Weights of a small image classifier: 5.43M parameters.
Rows from block 9, named by matrix and row number. Rows with one number belong to one attention dimension. Each number is 500 + 40 x the weight over its row's rms, rounded and kept within 0 to 999. All counts start at 0. Numbers have three digits each. After the name is the row's rms in percent of the matrix's.
# v: attention value (model.blocks.9.attn.v.weight, 192x192), inputs 128-191
# proj: attention output (model.blocks.9.attn.proj.weight, 192x192, transposed), outputs 128-191
v.23 070:521515530531568523543428518441508492550493521550493521467498531493544543436519413498460530473583613538431506487531457540542480515549457500498461554520540528438480486476516553509458549543532518
proj.23 068:528494508444610530560490504531497537545511379458467520482538519444497533514529429512491506568477515474416536547536566505502485519539546568438520564485478508494491467400532485473451475478550483
v.24 085:475440493497519519466519506533541552533533424527516432487492481453566530495472464538413442465509481483448497528429531452512508446503520430568496467543554536478484550442474549538518388482472494
proj.24 083:519488513419507495480505492538520483493477512497459489552520486530455463499468579506540452532472513441475501516506506515462497535451471492490534533557503447471498525519532413452496576580552500
v.25 184:490486469449485529510500520482489491482535538527497518415530533470499457511538576523568507466502577481611503477509557547485581535467425549433491499443506461506530501568533465488481502516535513
proj.25 165:505488498478527535475523495534453516462534495550543544521424544434535466437555462532476502481485488457452499496490476557451490463458482526520442485413451507559441527537496567514450489439463523
v.26 078:503479444526500524498501482490506459520506516503387513509503508441531511555575577491479440518506524472579543453452572502479604599481497550530490548484491534540459569496553593467474500469537453
proj.26 081:538446451436540481427485494465511470462467414492448505482433456538436517455451488495561557450570497570430501460524436455464503468491464515539465481469473446546493541582442502581486540462544510
v.27 131:525477530500541530488524505517534509504478440523508466563495501531526506432475447495439536532504448542408485523510431494551417454506536400559430495495491484486474544438420486523567429459443561
proj.27 119:602539504479438472559513524515502477470521518438479479427525466549500555524503540511470422467524539509542478504491524499547536525491492537461574513566572434423514491527570513507479480552498484
v.28 143:495477464491485524524456504514483512498509536488456543421474508519499500504500499509516476498487524485612470522524562504478580549458452574411500502503506520512454491606522485490434550515538477
proj.28 145:351453479509516548455483503445448475442501486573505550506442534453512518451510483518577558510485533508444493538497437525472459526501488527542458471463395493539497515469470527492515471503473531
v.29 173:465544487512481557475472509490527492429489512526482537406482507512504475496515509503513473520499474487587458498501530531492567510465449585456486506481487478530529487614472472547457516490513481
proj.29 160:356483490552537506470501477435455475481538431549521528487473513439474485500539436540532534516494542482488515514464469558435445467476485521511481444447420509530497532493453556463501499497516551
v.30 079:480536505424552509519526576496509510488517508530506402519548468473498549448526466513439564496499403519490498519507509474485517431486556531519522536512445487557541523460511515496471513571480495
proj.30 078:503515507502434470456521377528512517522449449464486469545448422554554457475487522486451490472503535427472443479504446467514551490398533482571428432517480534508479514496523528484482498503531513
v.31 088:502530563429521495505485556539542576450482427515499512506504460498520485484525467463418512548562364583383457484490482539485505415445473490500481540491529464455556513448503536551487476486470561
proj.31 084:533518538437528500557542400539501503451496462528593478559445488497515528432484542484451457481452572427543491497507537516549451518426592459497461523518537531484522489504553483438484462538566532
v.32 084:524464467580488551486506466554522509527532445482445491429476436529547506494461528574527415474479451479482533536505555458461498526485566635467476460589536475481462477475460492498478534515536557
proj.32 091:483540549475486517535550532490446394585539508539462480561515497467443480429463544520451505568475475508526512509479428569544491482471470501454549535477450483476525467510479494556469548465486442
v.33 078:464469496457565506534516468480561462505540473424512472539570521529544455462489509481498404525471466541506501494445614506531481466527541538523504508504486474472504458481544543510503485553505460
proj.33 082:430493488431451514461635613546472487458518475488479515514502491519433524516571447487513585532502526497565526535491474474521582567393499543481566539478552438493474479503424550513467516535512495
v.34 076:592498488437522554537461509512462542518439456499483457448484514501478486569516465510505503507490606498513454550481509469466415546492449498573483514460508474557440507555484521542498503552544535
proj.34 086:588509544551499553464403490500484473554547515462491545559457481497506538440524486484566526495529476520508514498529476563519535515492525520429460537487470451517550468490469508562607527537513471
v.35 168:502524469566553528522434467482488522485448509501476496465586506496522535510538490501571508486527449511503468509520585497462501411549483515576473549470445501494457564572531485499499486582469491
proj.35 155:509497524503478504537496542568521491426490504525487540477434438486485466453524463508515438537488540476474490494487454500546546555422509505526488437542465493496517449500464489528579496544482499
v.36 087:485530546506518483525510468535461505500489463494546429428498538495488511505469523567512506536546466542492541429495508562556500475461438377510525529502556498505469611544493485513542465531446500
proj.36 092:526508454442516499457416477504513538494500449493560538512501498456504517538465469465464446436499535536514511464474460524521471519488499578510422491435551432525500531458519536491452450542536486
v.37 078:454484468540455540524528585544455565539552534456538523538523519500546490495513502460514551473491522526514471488529447492484501525498523574591545468516542423619508497532509460496511536520529517
proj.37 074:492533531483564483459532506509476462517509531546484573561465559472535480449498515535457538522436493512427513481520480475554528518467526480493419488538530520509512512488476511474498521497536483
v.38 077:533527421481462448504476492575448482547513543525477538536472553529452497536532577483471572574503567492483494408433419473531516527467519457518481432445492528502416465492436477513494480433515526
proj.38 074:561552513570524520488488471509486443482499597439500504579544535457551529521487563456538403502587504567481484465535540448451454518577503470499533483501500487543511519483525479522501516527427480
v.39 088:439483516503505474439554532508564505546559482485503479562466453521562474567524520451490485468433486478497512533488437505459494508519532603450556468468474511483501386444467536474474508474556474
proj.39 091:401496466525526566500544509452474451495502469476490481514505491477346528496519482537502542555525546517493493507504625413436525594503461514528501563440429509495492469531482404508496502459497499
v.40 078:518543525537436515471546538494499444460484499475517433569541526477504460518565486537518414523521459499498492445505504516482472535514526531525518430486509446518416423468495554554506499490542476
proj.40 079:455539529458472553523492483504490432563457513531463583465454462530446536500462475562538509530465531507533497548515467465474480469478521464489472519414474449425473490506464482481464517502524522
v.41 058:537510497518459487482473496513517524477535485472529484543544496498533567456492453485465525531458500429497501471561474518495443539524518552490471503471513521460472520445510569520439501549517398
proj.41 069:447449470517520468511542512469483480469512510524429510454462453451509522505478559538565517496491502448458475524478500502504506533618518486513462467520498436475465458510561488473448405497534456
v.42 118:515485523491471491445572500518548497554595425529529445513448487512509480473469469473416497557479499443468533524494474499554475560499545495471506477523525570482491422442550531505463534422534456
proj.42 124:460498473469563560464518553517498548467497532512583505565515531523435509564486538484524517504539510541521519467477567458478470477547433493422529551496509501515485499484530477462437508450511553
v.43 082:509481513597556500555432471489533492507496469508508453464446530523579526486548526490467517521495506497534489519539551476496489527505516526543527464497568468514493499595521500447532522499452480
proj.43 087:578513576492477464503511469471473452595497518467506481518491414458511496506514514537438474571511431507533561481459525548524473533489477488486521566497505529549475486421455519472430534549550472
v.44 067:501526485527516479436476530509472557553477512505446511475445499541592525514508547517492379530444531474572467478500549487547466488492515613520533539534557461532480447513490487495456510554471518
proj.44 080:446483486517446516572540598510391497485460548490450512522517536468416471514498460496486526525590469495421529493499463512472522536488511495441544503462516582529535469551495437427565487451529470
v.45 131:505490532479447535440578509476494497541591510518510483507480484473452483489471493506464477469464512477505585545466447529501514507483502577435529491571515522504465432394494523492487504435540478
proj.45 122:422521444537485531460563494485453487514492534474525522472568516461437515544476544439476503513538484530575522459469566420435409468542437490472521490490501546519464526494540519494424446455501579
v.46 074:458579458566538496556524567513429522423440503491471456499505527473435470494454503457520491504451374514507493522566475439413517493514443531551456508555498497503491458550447424503480486449499504
proj.46 072:592545547527518451495435446515492445519482458472540365516536425534583501530541486564539524493571547497499520545457534503544516430490473495516506484448486496583476510500508488482429541577453477
v.47 210:514529488551540524539476475501490516446462542490457513464592506503485503518529526500560480503489452518567477475507567532445526452529468516527504545487454448507477592606505470509533492554463494
proj.47 208:520546513539445498562478525556514472458479529531444559470428468473499474481522457546501476524451506464429507509532417523525541530477515483556469410516491503497482469432471519510584531545503464
v.48 065:544517523488498499528466479498436445477528511547526529590465526522435514485468515500500541526478427426506530479608517496445404491494479483455553472538520507487438424510529517517545516486540505
proj.48 074:442501476509466512511484472473543612446440524572476521464516485524510534484482512520493485512530519517541486533456516484514481462478563510490472508481519478489478505404512513487433407506477549
v.49 144:499554497548526521546495444483479484461407521490499460495582522514506510518514484561537476485514475501532469488533573520478474481502486495506487552499518459516501602619561518540505477561461513
proj.49 133:500506534551470472518463482541525460448507528513466573490478434480505489511507477537513472513467486497457482515530446534516539522509518506564513432532527482485491517476432537502572535531518492
v.50 160:472449513440436501442530540507533498521568462484510468572428482519528505460506518496429507494479532518490530535457480524534482544490544533505513460528505545493481379406499500510483536425544476
proj.50 145:451467493446486533455508473462483539530479464501529472533601510534449502540500534471486546518546495484556537466475564457459479460539444498395516576444488508516513522574523521501417447470509531
v.51 087:502545515473476539454535476503458475521464549519490573523485446507453519472460453497513600516497475472424486495492378534555550487429495446504452509473469567495507541535519444485501514479507531
proj.51 104:541492506551517427516380477475445581494568580496580412537495549527584460486502518453536449480479566547516468581504541526505489493514529474552498514504539481513515488511558525481513484477484495
v.52 084:455468562543524489490493465527490492474568465510552431492550522573517518452482489500525435523492505495553500532523556491537508522509579564508572484487521439540501508507560526499469498508489456
proj.52 096:467480493455528496478552626502464468474462473524511551476507475510407520528546495490454512570504431487512516501446539502591498517432475492483540498484510459456535422483476464517530476528535582
v.53 072:571476500546425478563599484489473495466535512514453499446550478520518534475468484444546446501439534534434508504473548487536411444559522471518492441472522489523535497488545485461457442538459515
proj.53 082:441501538431482510498446516526506466563578504572487485511499466487469460532475519491506495520539461488430481502503425527534539480456542436458564512553500483470516473529501493549536528543593515
v.54 102:491488457470532507543470457526506525472409499460482543508483490502480525509534502496538493515464513491531480438580491512514536461517498478461514520507483385517531542518443497524524595572462507
proj.54 106:554487523546431482523484457592515484586522488510448490536484507453569494440515422594420477470434493494503497482473431503502506465451531490616446492531547522431547536484459506434555531534531500
v.55 093:481633482428446554538440513454468525536430525457522497487530519526471484513512510545495547498527500490512480473467463553520451443503430442514481539456556454485509530519537491563561454531458498
proj.55 094:530467483467478493499418428511520507519570469564577484477479521510554499418547476495494489436497569488569499483528479535538553517467581489557443457511545548436481597528505523517576478531504474
v.56 081:518524509483473489533483404482527442461503485458479531563495527524469485518505486468492614461455520516479533498461468562500491464495471421496503491499536585456471529519472479406443461510532505
proj.56 086:509479518518488509433498494466551558498518539497563496503509526433431522429466599479455480504566502527562501465529517459516452497543523535529521416532512478542535456564526481522501464505510429
v.57 087:496538465563470535507485545536488504523532513518503503531522477506474454496512527525509525469478481541549484469513535517582510488547523637488496420527544400544496440521463557505479601567558501
proj.57 092:494517493452496473514489498534470477519408501467493514496457491500548521545545510506524544553477491524471551515477494491505492489466455431516521528505515632559496510500467509526427509517526503
v.58 093:541576492480476511575457528496440460519439465425526526520520505518478541480506501578528537484577470516459499481500421471491519495453418386522536526489474475478499529540502512546537449536468552
proj.58 089:618503533519520471519467436538511504503500488520506474472502561516606487435514468487519429466495490470539495529499456569519509501487552506609493488499525510554472511494559533542567482505487530
v.59 092:507524491442542519499464378515519560492579422546559522497485499509396519499450512438491600439499503497499495489462478507539488506554424413485434480486518551454502469503540469434550445446497463
proj.59 093:558513524559562507508576490512495558516571511462566552467548518491531472479431547476515413501529510498518481483512476543452480473503535525489549551563461488566508435497596560542476482514447471
v.60 079:467545501506539464459564544409494496454476455420502417490520494501571536561470475507505434432468461539516427565556540550500472515491505536494504483495534433482485543537458523520486525552527429
proj.60 083:512412517461472540452514529512427486535440496470459564471504436512483485563531438523458563485487566512577513551488479559552567506505488488519549602493535504503444483487471555476452511540571522
v.61 081:543498495453498499514514466476507536566442515510516505491431494476495428474473578451524570453553541504460503440499423461516484446447450441428504480466495496478537533538466453447470435487458507
proj.61 081:473436479559502503465497448461571500501539519477499490559573590501520483476526480461544404484443536480478482555598575524517532415564483541556456453507521533487515413464531543502484502555491501
v.62 074:452582551562498535519374509529501516475503506507515430507453539491544473548492521489515534539583499441533464445526548464469466542508570491519465503462526525508530511578417463455468475489462526
proj.62 089:568476511519449483463509524543488471485466550470543441555519460486486476487492502534544428468453458529439514513478488495527492523504483547486545536507495483503543547430482444556523584477522474
v.63 076:462488450578527503506478516511502501479436479497430568508480465507504517467567467475472520519473471531558489476579505545515469487450527535482561560562512455573506415515476479540574623563547476
proj.63 083:425551504582527506502518446437548473502489558491459427474474527469539479441502463504463559442511506507521517521514481493533579473538543410549456484448511552496487553543451478522490425475590525
v.64 089:535549591528450523462537519487521503509484512475540519497457596453453517445453514491515571457509497477524407490569451529468520517425451543455454431492527519508513468535501490470480489479538526
proj.64 101:608473407593482527426526463480477526517476530488464494444577515479566491457545461495552475525398517506498501544507526518483432491510538488565529511506546474517491502439482512585486529480477439
v.65 078:493468450457569523542442508508451522513494477444417546485566504542569478536508417465518479514535506535527534533427506483468486451520553432430475521536544496522493547484504498485501507567483510
proj.65 095:472488456358488505497503468497497497463521540506470503518502484535509504465435523512400568527554536510501514575534514486523499494419472482529518444514498526496502540505437514481453511482546517
v.66 067:539510514506492478415567464450554522497466544545497527582516487420457474451471581540430496492515482461531458462521468509491535426454476470482509566483536451515465510531480482557481515489567483
proj.66 077:485429452524474444485480579464499490551511547502506557590447459566451503547541441557551512517522551490516460474504500521480529466533518493559436462577466558460514478446564477508479464487523486
v.67 084:540513447526545540531508482545466490502536540454468470512491501500486403476521545419502485547444456553482502495476473464599496496529564424492517501522531547446516557434552568461503461493509489
proj.67 085:479593538425504476521498431485499468515593512498538487456487496506532549553473472546463472550507456499491534466506509446503526542450483473454506451405439493467482540555477525499527547457508517
v.68 079:498517457587461507514475487522456457485511620516464492476480529480534486545507554491532533527527524462476543502558540469482507536474530482538493527458467514502464455536448583531505435552531521
proj.68 091:576525519425608507481532561516541474537514486483529534504564520527542483454444436540442462510465413532509493504512526482533482466547466464477448532527510563513505512522551476549514492459509514
v.69 069:491543519462518559470467469487512475513522607521478550494527473495519517552485476464518439475505510562520540498544507465553474468464495369443416531542485489466478533523536514597524530491498532
proj.69 087:478543487385520494479521539501475486501486375425508567513528555495435453567565465506456563532486489496489535483501444504522543531592482515563481543483481419509483516462487483515480445550505524
v.70 070:453518526491463456511499530537516496508419534503501448520569499445549456491543536444455473537497517471481535546481475549519460495529560422425491477507538477477516513469504444515563512450466474
proj.70 078:402469498491519462546519486454458501470449390490457540461495523571438529469442568495441461494515551445489518462487505464515538479549509484400510538445453459493446523472516541521465500527542516
v.71 085:532542506502491511466486446494547468538509511445452485495509470538520483511535504479428466485435464466470477534415521484493548439578496525449557505529449410520498588465510573502388511517465484
proj.71 092:476540511455454514499529509553487507500486507509517509502490498454530540465542529485458530506596519501525519516500507433499569548498488465498503501473512504425450521557384492494464521481496551
v.72 069:486468500548509528506487439486478500571476554475487523475460475425534500468466461490474568522531519514519546523548540542481537570501550512508452508555415561464550471561460495434524487466492493
proj.72 082:491475554457551503514531549485479442493531470492468485533513493490497477499492532519436534526537417566485538514491436423439500501545494465496609491558481529490456474529587453474497460471496509
v.73 080:461499502486543480460470453437445489449501523479559510550448505442454519450458554526516482522567474402512530486528575501488523519498501515572468517499542534498485484639485534494506443452520524
proj.73 088:574554517520481509498541478432516452526502489495493498566530497514524462478517495503506471550505521587461464497465489529484509481529450488547471427533483482546517517479548470548574469448508483
v.74 072:531504516486505500484517502508497524540488527561500501480481567523472540490580558436470469504485506448460504479511507503463515592331474533418476512463541448531519544495553548516473498511485534
proj.74 078:571484578491459492476518452486519535499499499478509506490544499498536468517506498494513486537497445527526432465475512490505494510500457485509432516513513436508456484535512472573507528484381449
v.75 081:485488556542504521530462470505514490522532542462529481525475526490514493478441454454486484448446482556490538540439519468508471461566560429504468499535499531434517452383485471477545581582498456
proj.75 084:436528543400488457560515474423495481511463480528523499495470493497502474504504536497396450441528561516480534460499549527528512425457423588432543539531449507538444525564469486470528512519533564
v.76 093:533548503464501471485605535533488461543516490470507458521552457499454468503508501436501456478429425449422548495412474544535495446467566451384555474570504441557525590430560528554455487472500538
proj.76 104:456448465568458521556475492537457580483475519459522556449471517432515455535481480474492467494490510517517489454522523452457567509467482522516524486445464503551546488506508482463457475506521462
v.77 069:457432552474519474521478484483475547498467525452508459414499507494558496552493454551417573515367530470502496510525535428444510537453503585531551510449534505493526539500479505500526576463526517
proj.77 081:491516519537454489497489467511508573497523527506526411475417502503455517482555482508496460527601472529512449473534585469495528511456459447440511490504511457536523530516534576509466521507562495
v.78 081:560532501485521438535553510510458471467471545473496482530420454484519554490503462497500460550513469523497517496467515494551448499507565486351438525555488474442549520477524508493477491518456481
proj.78 084:476467514475444523524438460526550548492525508524486552553498496550468463494500500507427548473436503417471527442508485514425551509534461519498543445527460486456520485558460467444533489475472555
v.79 070:550461556434507588490521472560553528510503459500604545538445501548479549473537496506529521470478539449526514408508498493419507515492518541482558493470523449518484543484467491456431483503524515
proj.79 084:564464461577545521513513516512512535495569525529514410529546528509479479501512487465575426489518501497511480503478580572485490470570494539494456477500494460547546515483592527541571567488457490
v.80 069:466423531582455536478527483532475468494425585520499533500462518418496486519457554500502501539534523429475574603474535481552488513554474482577438537467507563478484446507449539478527485427509503
proj.80 078:529488524562560506443558522421499524542522458452494511484507442510495516495463532537503557531484479488481505514484502496451474447564473491510545507505468490476498511525522461448452515462528513
v.81 096:427475555575483503503453455489502479471486503529534540513513488486535566508424521532581525511540557526543473574583507531434466516512538515524429506520469550455452482491453481449573469542477462
proj.81 105:531487512527560516454521520456499484524483465552533452489466471547478535539546495532451457547489544531456484503493475531550471457537451418493484547472493463540445497529583528550497470539531498
v.82 083:471496502579508440461474463540475462490491490453472452528535456502566580457473458441525455492458421469447520550500518533507454496517531428439475468486507536461525595483501582533507490545519493
proj.82 103:440560504450479507505477454524484473460491484527466580505497504482464480481408553514399585500521471459539500508495464467519507503490427471543557535537479528493562468530436481463518477491521594
v.83 071:511555536480469515492551461455580506474476431470555464508552487518413511474566493437550478465502487444482439468534415529501547501468463565450406429449480548457462536481518489498437520505563437
proj.83 083:535471498555462497493431441471493558479508513516533513479492483426528509521535548479556516493428550465474467479488526458501544467504517516538527502472537514485508503495502513630509551530485417
v.84 157:518437449542502539488538516468479412517533537483475492509548482503489470544500461456473483528423502502482584498423513532544456440562545433477555521539531514460520519425506503544537504503455459
proj.84 152:376492512422466468548570498493501484520561515481484462511492447493454501509508517485479465493612487490539514502499542490478532498493485508472486558449482490519517538529468485519443520465533578
v.85 080:567423515411466427512483569523519478515467516406466489497479519528494501559530481501501491466429484486509516519423496491499472473511580490461554446506553504505545529518533519517455517484460489
proj.85 102:458503538506462492554547460505487542472487593505543445474531512485547476493529499461464504464580508473484483508523491522474524527473546556483467513502497479496474491431462555444484510528555513
v.86 102:491555504456509497539586603472479509527560567491428512540513514483491501484503512451419498498513461463527489482436476527484483483449495445398565534462491528524507563541568551521409497520505495
proj.86 100:517464450546399559509478426494546433461444591498475531505552506524491483542498511443533520523476499539506553526519529452507507533540504512622513493491535466437476444472523505463510531518511471
v.87 072:500492470641515496524465441472488509520532469478422515528480470488593532452509484478520513479466503540448554500523487531544498498598501494522506468555530515505473514462476553515464528512431472
proj.87 086:489588562410563556535531590491497446489482496519522469471514485504433506484491507498413510519542504489492496444497485539507446520530425511459519489492466513508500506551466531523539508488563550
v.88 081:425481474595536505482479450510482516478464485508524489492504428436557465464520468475561493503495524500489508497555607530469440541537500498553464535509512559453456455593476468492535482501479466
proj.88 089:505520586384539526516507577389518473549482395538507478542476519528484486537522540500398556497494511479475527442476424531524469475490469487480545538492519601519441465479489453513527488479489506
v.89 072:466480511442539421520533507439501515541415447547505518515507517537470431495490552471472557473520552469456442479493509465530568524480504549439547474477494456504584564495525495489447548492522511
proj.89 079:480458467589410511492454498526489551470456494475572491453517535523572484549579442482517498494477500533486493528546490483479527590533466555577457465527479508436476412540475514458526519445491480
v.90 126:476432475607484524507435506498454463487538551436513436467506486444490480501485521457555501567519530551405548482462567534551428547585536491507490456535477472466493491472474479505561482560506457
proj.90 124:422486551380512490528538478439452521510504493539496497506469460513489498473491511534408487451553516459513513461510505521501470454481493512395571518437506552501520547521492490503477478483505526
v.91 128:509438456537487518470465491510494488515571541440533466507502502463490494549497473495566499531478536536448568508476552441523441514565567500545492431527475495472471481458435452481586503540512471
proj.91 133:458475557415496509506536445468471472512569461521487493490493461561496510504541512491467516471593496483542502453475553553501480478485489478386588539451518516536504563478514555504461467492521550
v.92 091:474463516508481540459443498484508580491497483536548553499486497477441539465478498550539538488576549509580451476522475531505493551525498540575430501497463449527491427554440506495559519497533521
proj.92 093:539474500564543506512487508480496505524496461434468504510492493521539507451560497498536481482432461472504513504543492562516438476509533485447491517523491480501479473467531506568540545507499465
v.93 079:487521488463542504496559512501471511447512484508454542456516458562524514431472514489421484434419381496573497495535467465496534475462502505330549585519470476532489595472561547497509503446474537
proj.93 093:518485468641473473546517500559485539537480548501471515450514487465574487471521492443575483572572509531500500505448503518518565567524571532593536490467498492537496544532454497519463581534515514
v.94 074:524467509473552556530533496414488463441538439494520492487450503475489494455590509439517582538561437465501561490520489443514572495497477499513558533559489499503492523474508539580460496478588481
proj.94 075:465454358487461534448483454460509462505510487509523513484448474506540510484475494532561448519507440542503490478498545479503489455556448501448416450515486519487527467535503540509487559493532515
v.95 155:467421422560499515431500494468527451517543557481533467492518479468495511546483489485500491532464536529474569472456521472525441502569578471537523508522471479500472524438474484471611525571491476
proj.95 139:396470545421495494521502484497432508484563480535496469487429480541422552511505519519476478492565457463541467459499509490471483485457454478460496536458500547536493532571474514477443495510541553
v.96 106:467518490562510524482533496521519424504541595551537558426475547518419505540462566477620609485513638449595477491441472454507480518492492442434500501491495513522527499506465509503540491488491548
proj.96 108:578514506491508459456510496529524470490460446502462432489515488479444534490554511448424414567464481516503523502546485527498526557453503508509508505485472458537484442416523547547440500451458542
v.97 133:490520526500459496498491497502494538475475443513484413506450501501604543436479481535456407495531460567439544530497559501496549543472529535548495495485519543524506469504504487497474461497506541
proj.97 127:534490582510568476503520480460416516492482549492494486446552474541540483569504581506589516490575545484516518464492498497488484444522519583407484531552542517535569572519521472467504492524538480
v.98 102:510524520543467502498493486478477516490411455472497497506436415521552532479468439537524439491558457563467509504528503518456573452559515511588423564458517499535439472514429485490520496570483548
proj.98 108:534493497521578498523459418509470520533569559506489525495520518499502506522484520526554474522532490495512481482482524526500446408486476488432557557581519479491466559537529496525501506524562506
v.99 106:495484516462510500483525525452506421519583560438459454498527483469479483556542557453473503507485512423574530482497521430526433458477555513425513481515448519465479434477509495507519506471529497
proj.99 108:449541514494472487487453457472534468491469515493530518543532535487434466487481440540440523572536475502490485511494466445502491579493408433518473505425496517520535392494497446460544521493498493
v.100 096:535453571531543543499474479536507554475444452532525545562492452501500490393547475507522446540537444578420457486525422463521490512518492482585509537495540512487521504492457492502506460538468570
proj.100 091:575552486554528515539533534531506534487571524514458555437541525500496513454487506441547444499545563530536527435471463543504493441520486500458562524529526452477527502487572469518568443489580498
v.101 147:530553471564545561539519450504455540505450526553470637444560503526467486495498487524575548477505549466561470481529428511496518490494462476541466526494486490510536532542489517510526500581448512
proj.101 126:590521454520514475584547566599525572495582505519449525461465541444479510514515423469477443480480509505426475545508489561498472507442524417574532489472430440441500515464548514512503472453452508
v.102 069:490544495446537564480416520529513530518409503471519530582427491553542453469499495506534444492534495551382474512507477524531538545501483492533466524468545511457529488532482480476546458578465524
proj.102 075:496461557548512521516513491483459465490485516569481521528516482459484534474461514533500551556451498534505476530505462492538498437512467489486485463562490456577533456505584508461498480457488498
v.103 116:529459518521509514492475515567528480491469444489549473540446498550500515456494447522524507551519435605395499404494415499506479436491488543607472509492560459474490532520494407491503500517480528
proj.103 113:556519498466549527526517523536539512504541566436504476470544488553494502540487537482565456438496502496511487433491599525564460466503539532421530576530589503452529497540505531472501516517498458
v.104 108:559531482533536519495487471444460512445465517546547565535524495516447464518510439505570527539557544497435443468530451491482446479514500430553495496458517520456446538492488487454547527534455570
proj.104 103:549481460455462561551458561568535538551572444468550491533525519462472538453405478479454428531521477497451503486515547532515516509508490504500610492517477425504490467474541479538512447471486506
v.105 148:524440495457477476462446517453533480509512458516521464584429468528516550463479512495505483531526492559432499512523490513509424480485537553540519475511506569490505467449430480479516492449515525
proj.105 131:610485554506487512534513516468489473531530507415516488464536478600475522463498592538525474493563509492521513450556521530478519497510519480429498574506573519495510479545561429578469507511471522
v.106 083:463511511503519530430484576473483498536572500477494473565484504495600504500437455461469514541511530546518518485484497478518522508438567523416505433490502494526510522517476457513518509433537546
proj.106 076:488517556529452547480517506357459468500397443544474526516512523539490518538564514487515488531610484510512556494483555544525546503525528553493484550478472558460497521433517430495511505545450515
v.107 079:514548504502568535565519448543522519478453449502487497498482427503556534493483475501564414491488414537503509505481534546510463417521535449541502542524489536524444555474555494523458368508492523
proj.107 077:441480489497455489494505474525562585470522584457423516451479523470545548502435517478540588502552521487482522469530544539490468428498546547436506518479569475464492514461508487492510514537421531
v.108 101:521565471547482502513579482511494505510495493535505553516611537528427494482530475499556502484471513417592508499464487502531434500542501476543500551487493522498451502474569554490515521564449479
proj.108 095:479466494551542431490508514571540486474588485481489574473437526481526555547494468514457512527501481509458450522493502452478531482530472411505546454441479435436468465520484529528508481470500569
v.109 083:495506504476520503491565501466475412525559550466508527517592494503459493557524555449504524533499460368517464510466507533473430489535546509452487458485508470452518513462514535537548531476488419
proj.109 083:392510511458461508457502460451586507516490453502507495544467515470532520484480477516396466547559468550473480458476521447431500555477478436494489540462453539517503499530422501540440504481508476
v.110 087:558528487540528497561573485498441524501465473512555586541506498501427472485477500503559532526520519509519475497527502531505531527520495468531483547498468461485543523546522532518593452531511487
proj.110 081:432498531475403473463461494493535532453497392524452491544428452426478523518483431462517456475480482499484505568469490532426561507469504430535530534506458497441489575431519493474493451522563560
v.111 113:476546517530467478555534488503455537519503523425490555418535510488459519503487539506470449473490524381561480484537542509486564526550433492465493526431546445510516555532530574530505546523574463
proj.111 107:446476496533565477430506448525492538468464554544471487502431539449516520552536466464553565453492532513506491489524499484539493511517554460531479395486396527481445478533449501539496462457496387
v.112 112:490421491429490528495500512470524480518609572504480472506471486471462520550507576467568572526550513478547540492452492453507465579471518485448537440551484502526515460504509449448502535457528547
proj.112 113:495492425575533488417479508460485455481383422446551434556536492495461529449598475528433450577461482555494494551495480464453532567567506454501503508461547479563501443486478490499443533485455452
v.113 078:590487491464492481483445465497577501491522494485542468577473431493490487551509504568541486522480472547461489451462529556498437453505525454521505457528526519519504528452476484495481511439558528
proj.113 073:589529481491486517526489505560473535509496536509485466448514509596420516480493525507439473495497515500491484567509514554531488429507466518441556500467566453442437507472482538570535499449471455
v.114 110:514506499453491523492495467508473572523439460511529488494489508524597489469499428568487418497520470595423474451484445558469539453522495525516472502517503415481481499499448513573509488494483526
proj.114 101:488518561579491510515483527517460527496511540480457565485544497503551509510505569446575488521470447539490473467497519482522511446462495508472477505504598571469529593559504491513485486506549494
v.115 070:511537479462524484551500503433509492487454514531484532539496548493526472502520502511525553485529472518487374411535381485520385482520502515492501478443417436539575545507572535462504517518523468
proj.115 073:531493490434495554527462455498522501492548555475569535561485510503599485531509477468484513479488530465556538540533614548581502472497486482477524511514460461476545485447459512447457447470452493
v.116 077:490528528517492567497534566465523525532450478503518501446565462483536486517519458535489476468511463442630491586461560506471545456499492510480476486490487552543448480455595510455468504483409440
proj.116 090:502502522475562471476552371536458560488533503510521508434486502462539453442478522513539542554493590424457484473531478518483509467525540492478540482501442494517504547498492462535489531398517485
v.117 086:501505510541474494564447511489511512492493539561559555478505564525420486524483514487456512528536555446597437570476481487502529556449475508488506512478535464458547508516516476477513542477533461
proj.117 087:579499487544479526485534503469463523545489516522469456524456466448465476550510455520450516559419469544481478559475506468467561588513500482474485460493488524543492500588443454573425490493487513
v.118 085:478473524428548514467476464538495485482470437469482412471477457495505491479534430526568451503522504564413443509554540517543459398539492480466470494474487518499490522513507461521504408449397506
proj.118 083:535475481435445455477517492512542556550524533494557522405537449456474490481526551506518472527511418513490506407524524542523472429543457505541511545540531484536516500506607483497458475511485545
v.119 162:473554514567524515485535459483491510509512570555500620402541501483430456534530546495639589474506579413582487515479457481515517521519469467470465529436505569499489528541463518489525497559497521
proj.119 133:565483475542512446516542528540523510467529510511521507555489512435520508538500446504393465549419489546456510536502489548469515539455521452563509482433467443490459502450522565533460534462468514
v.120 089:450520491519525487482471544524543500510568561527428471473509514499463501576479534422506590519472480463569500529477540461552452516465528524442536461530478481492510453490496509504450539461551457
proj.120 087:495522479494517558409481532465461466481451413494521473577438487551494516468500522517447433518497416508489493551509432493469516540494484491486454459553486449540504440514450475503459486503510577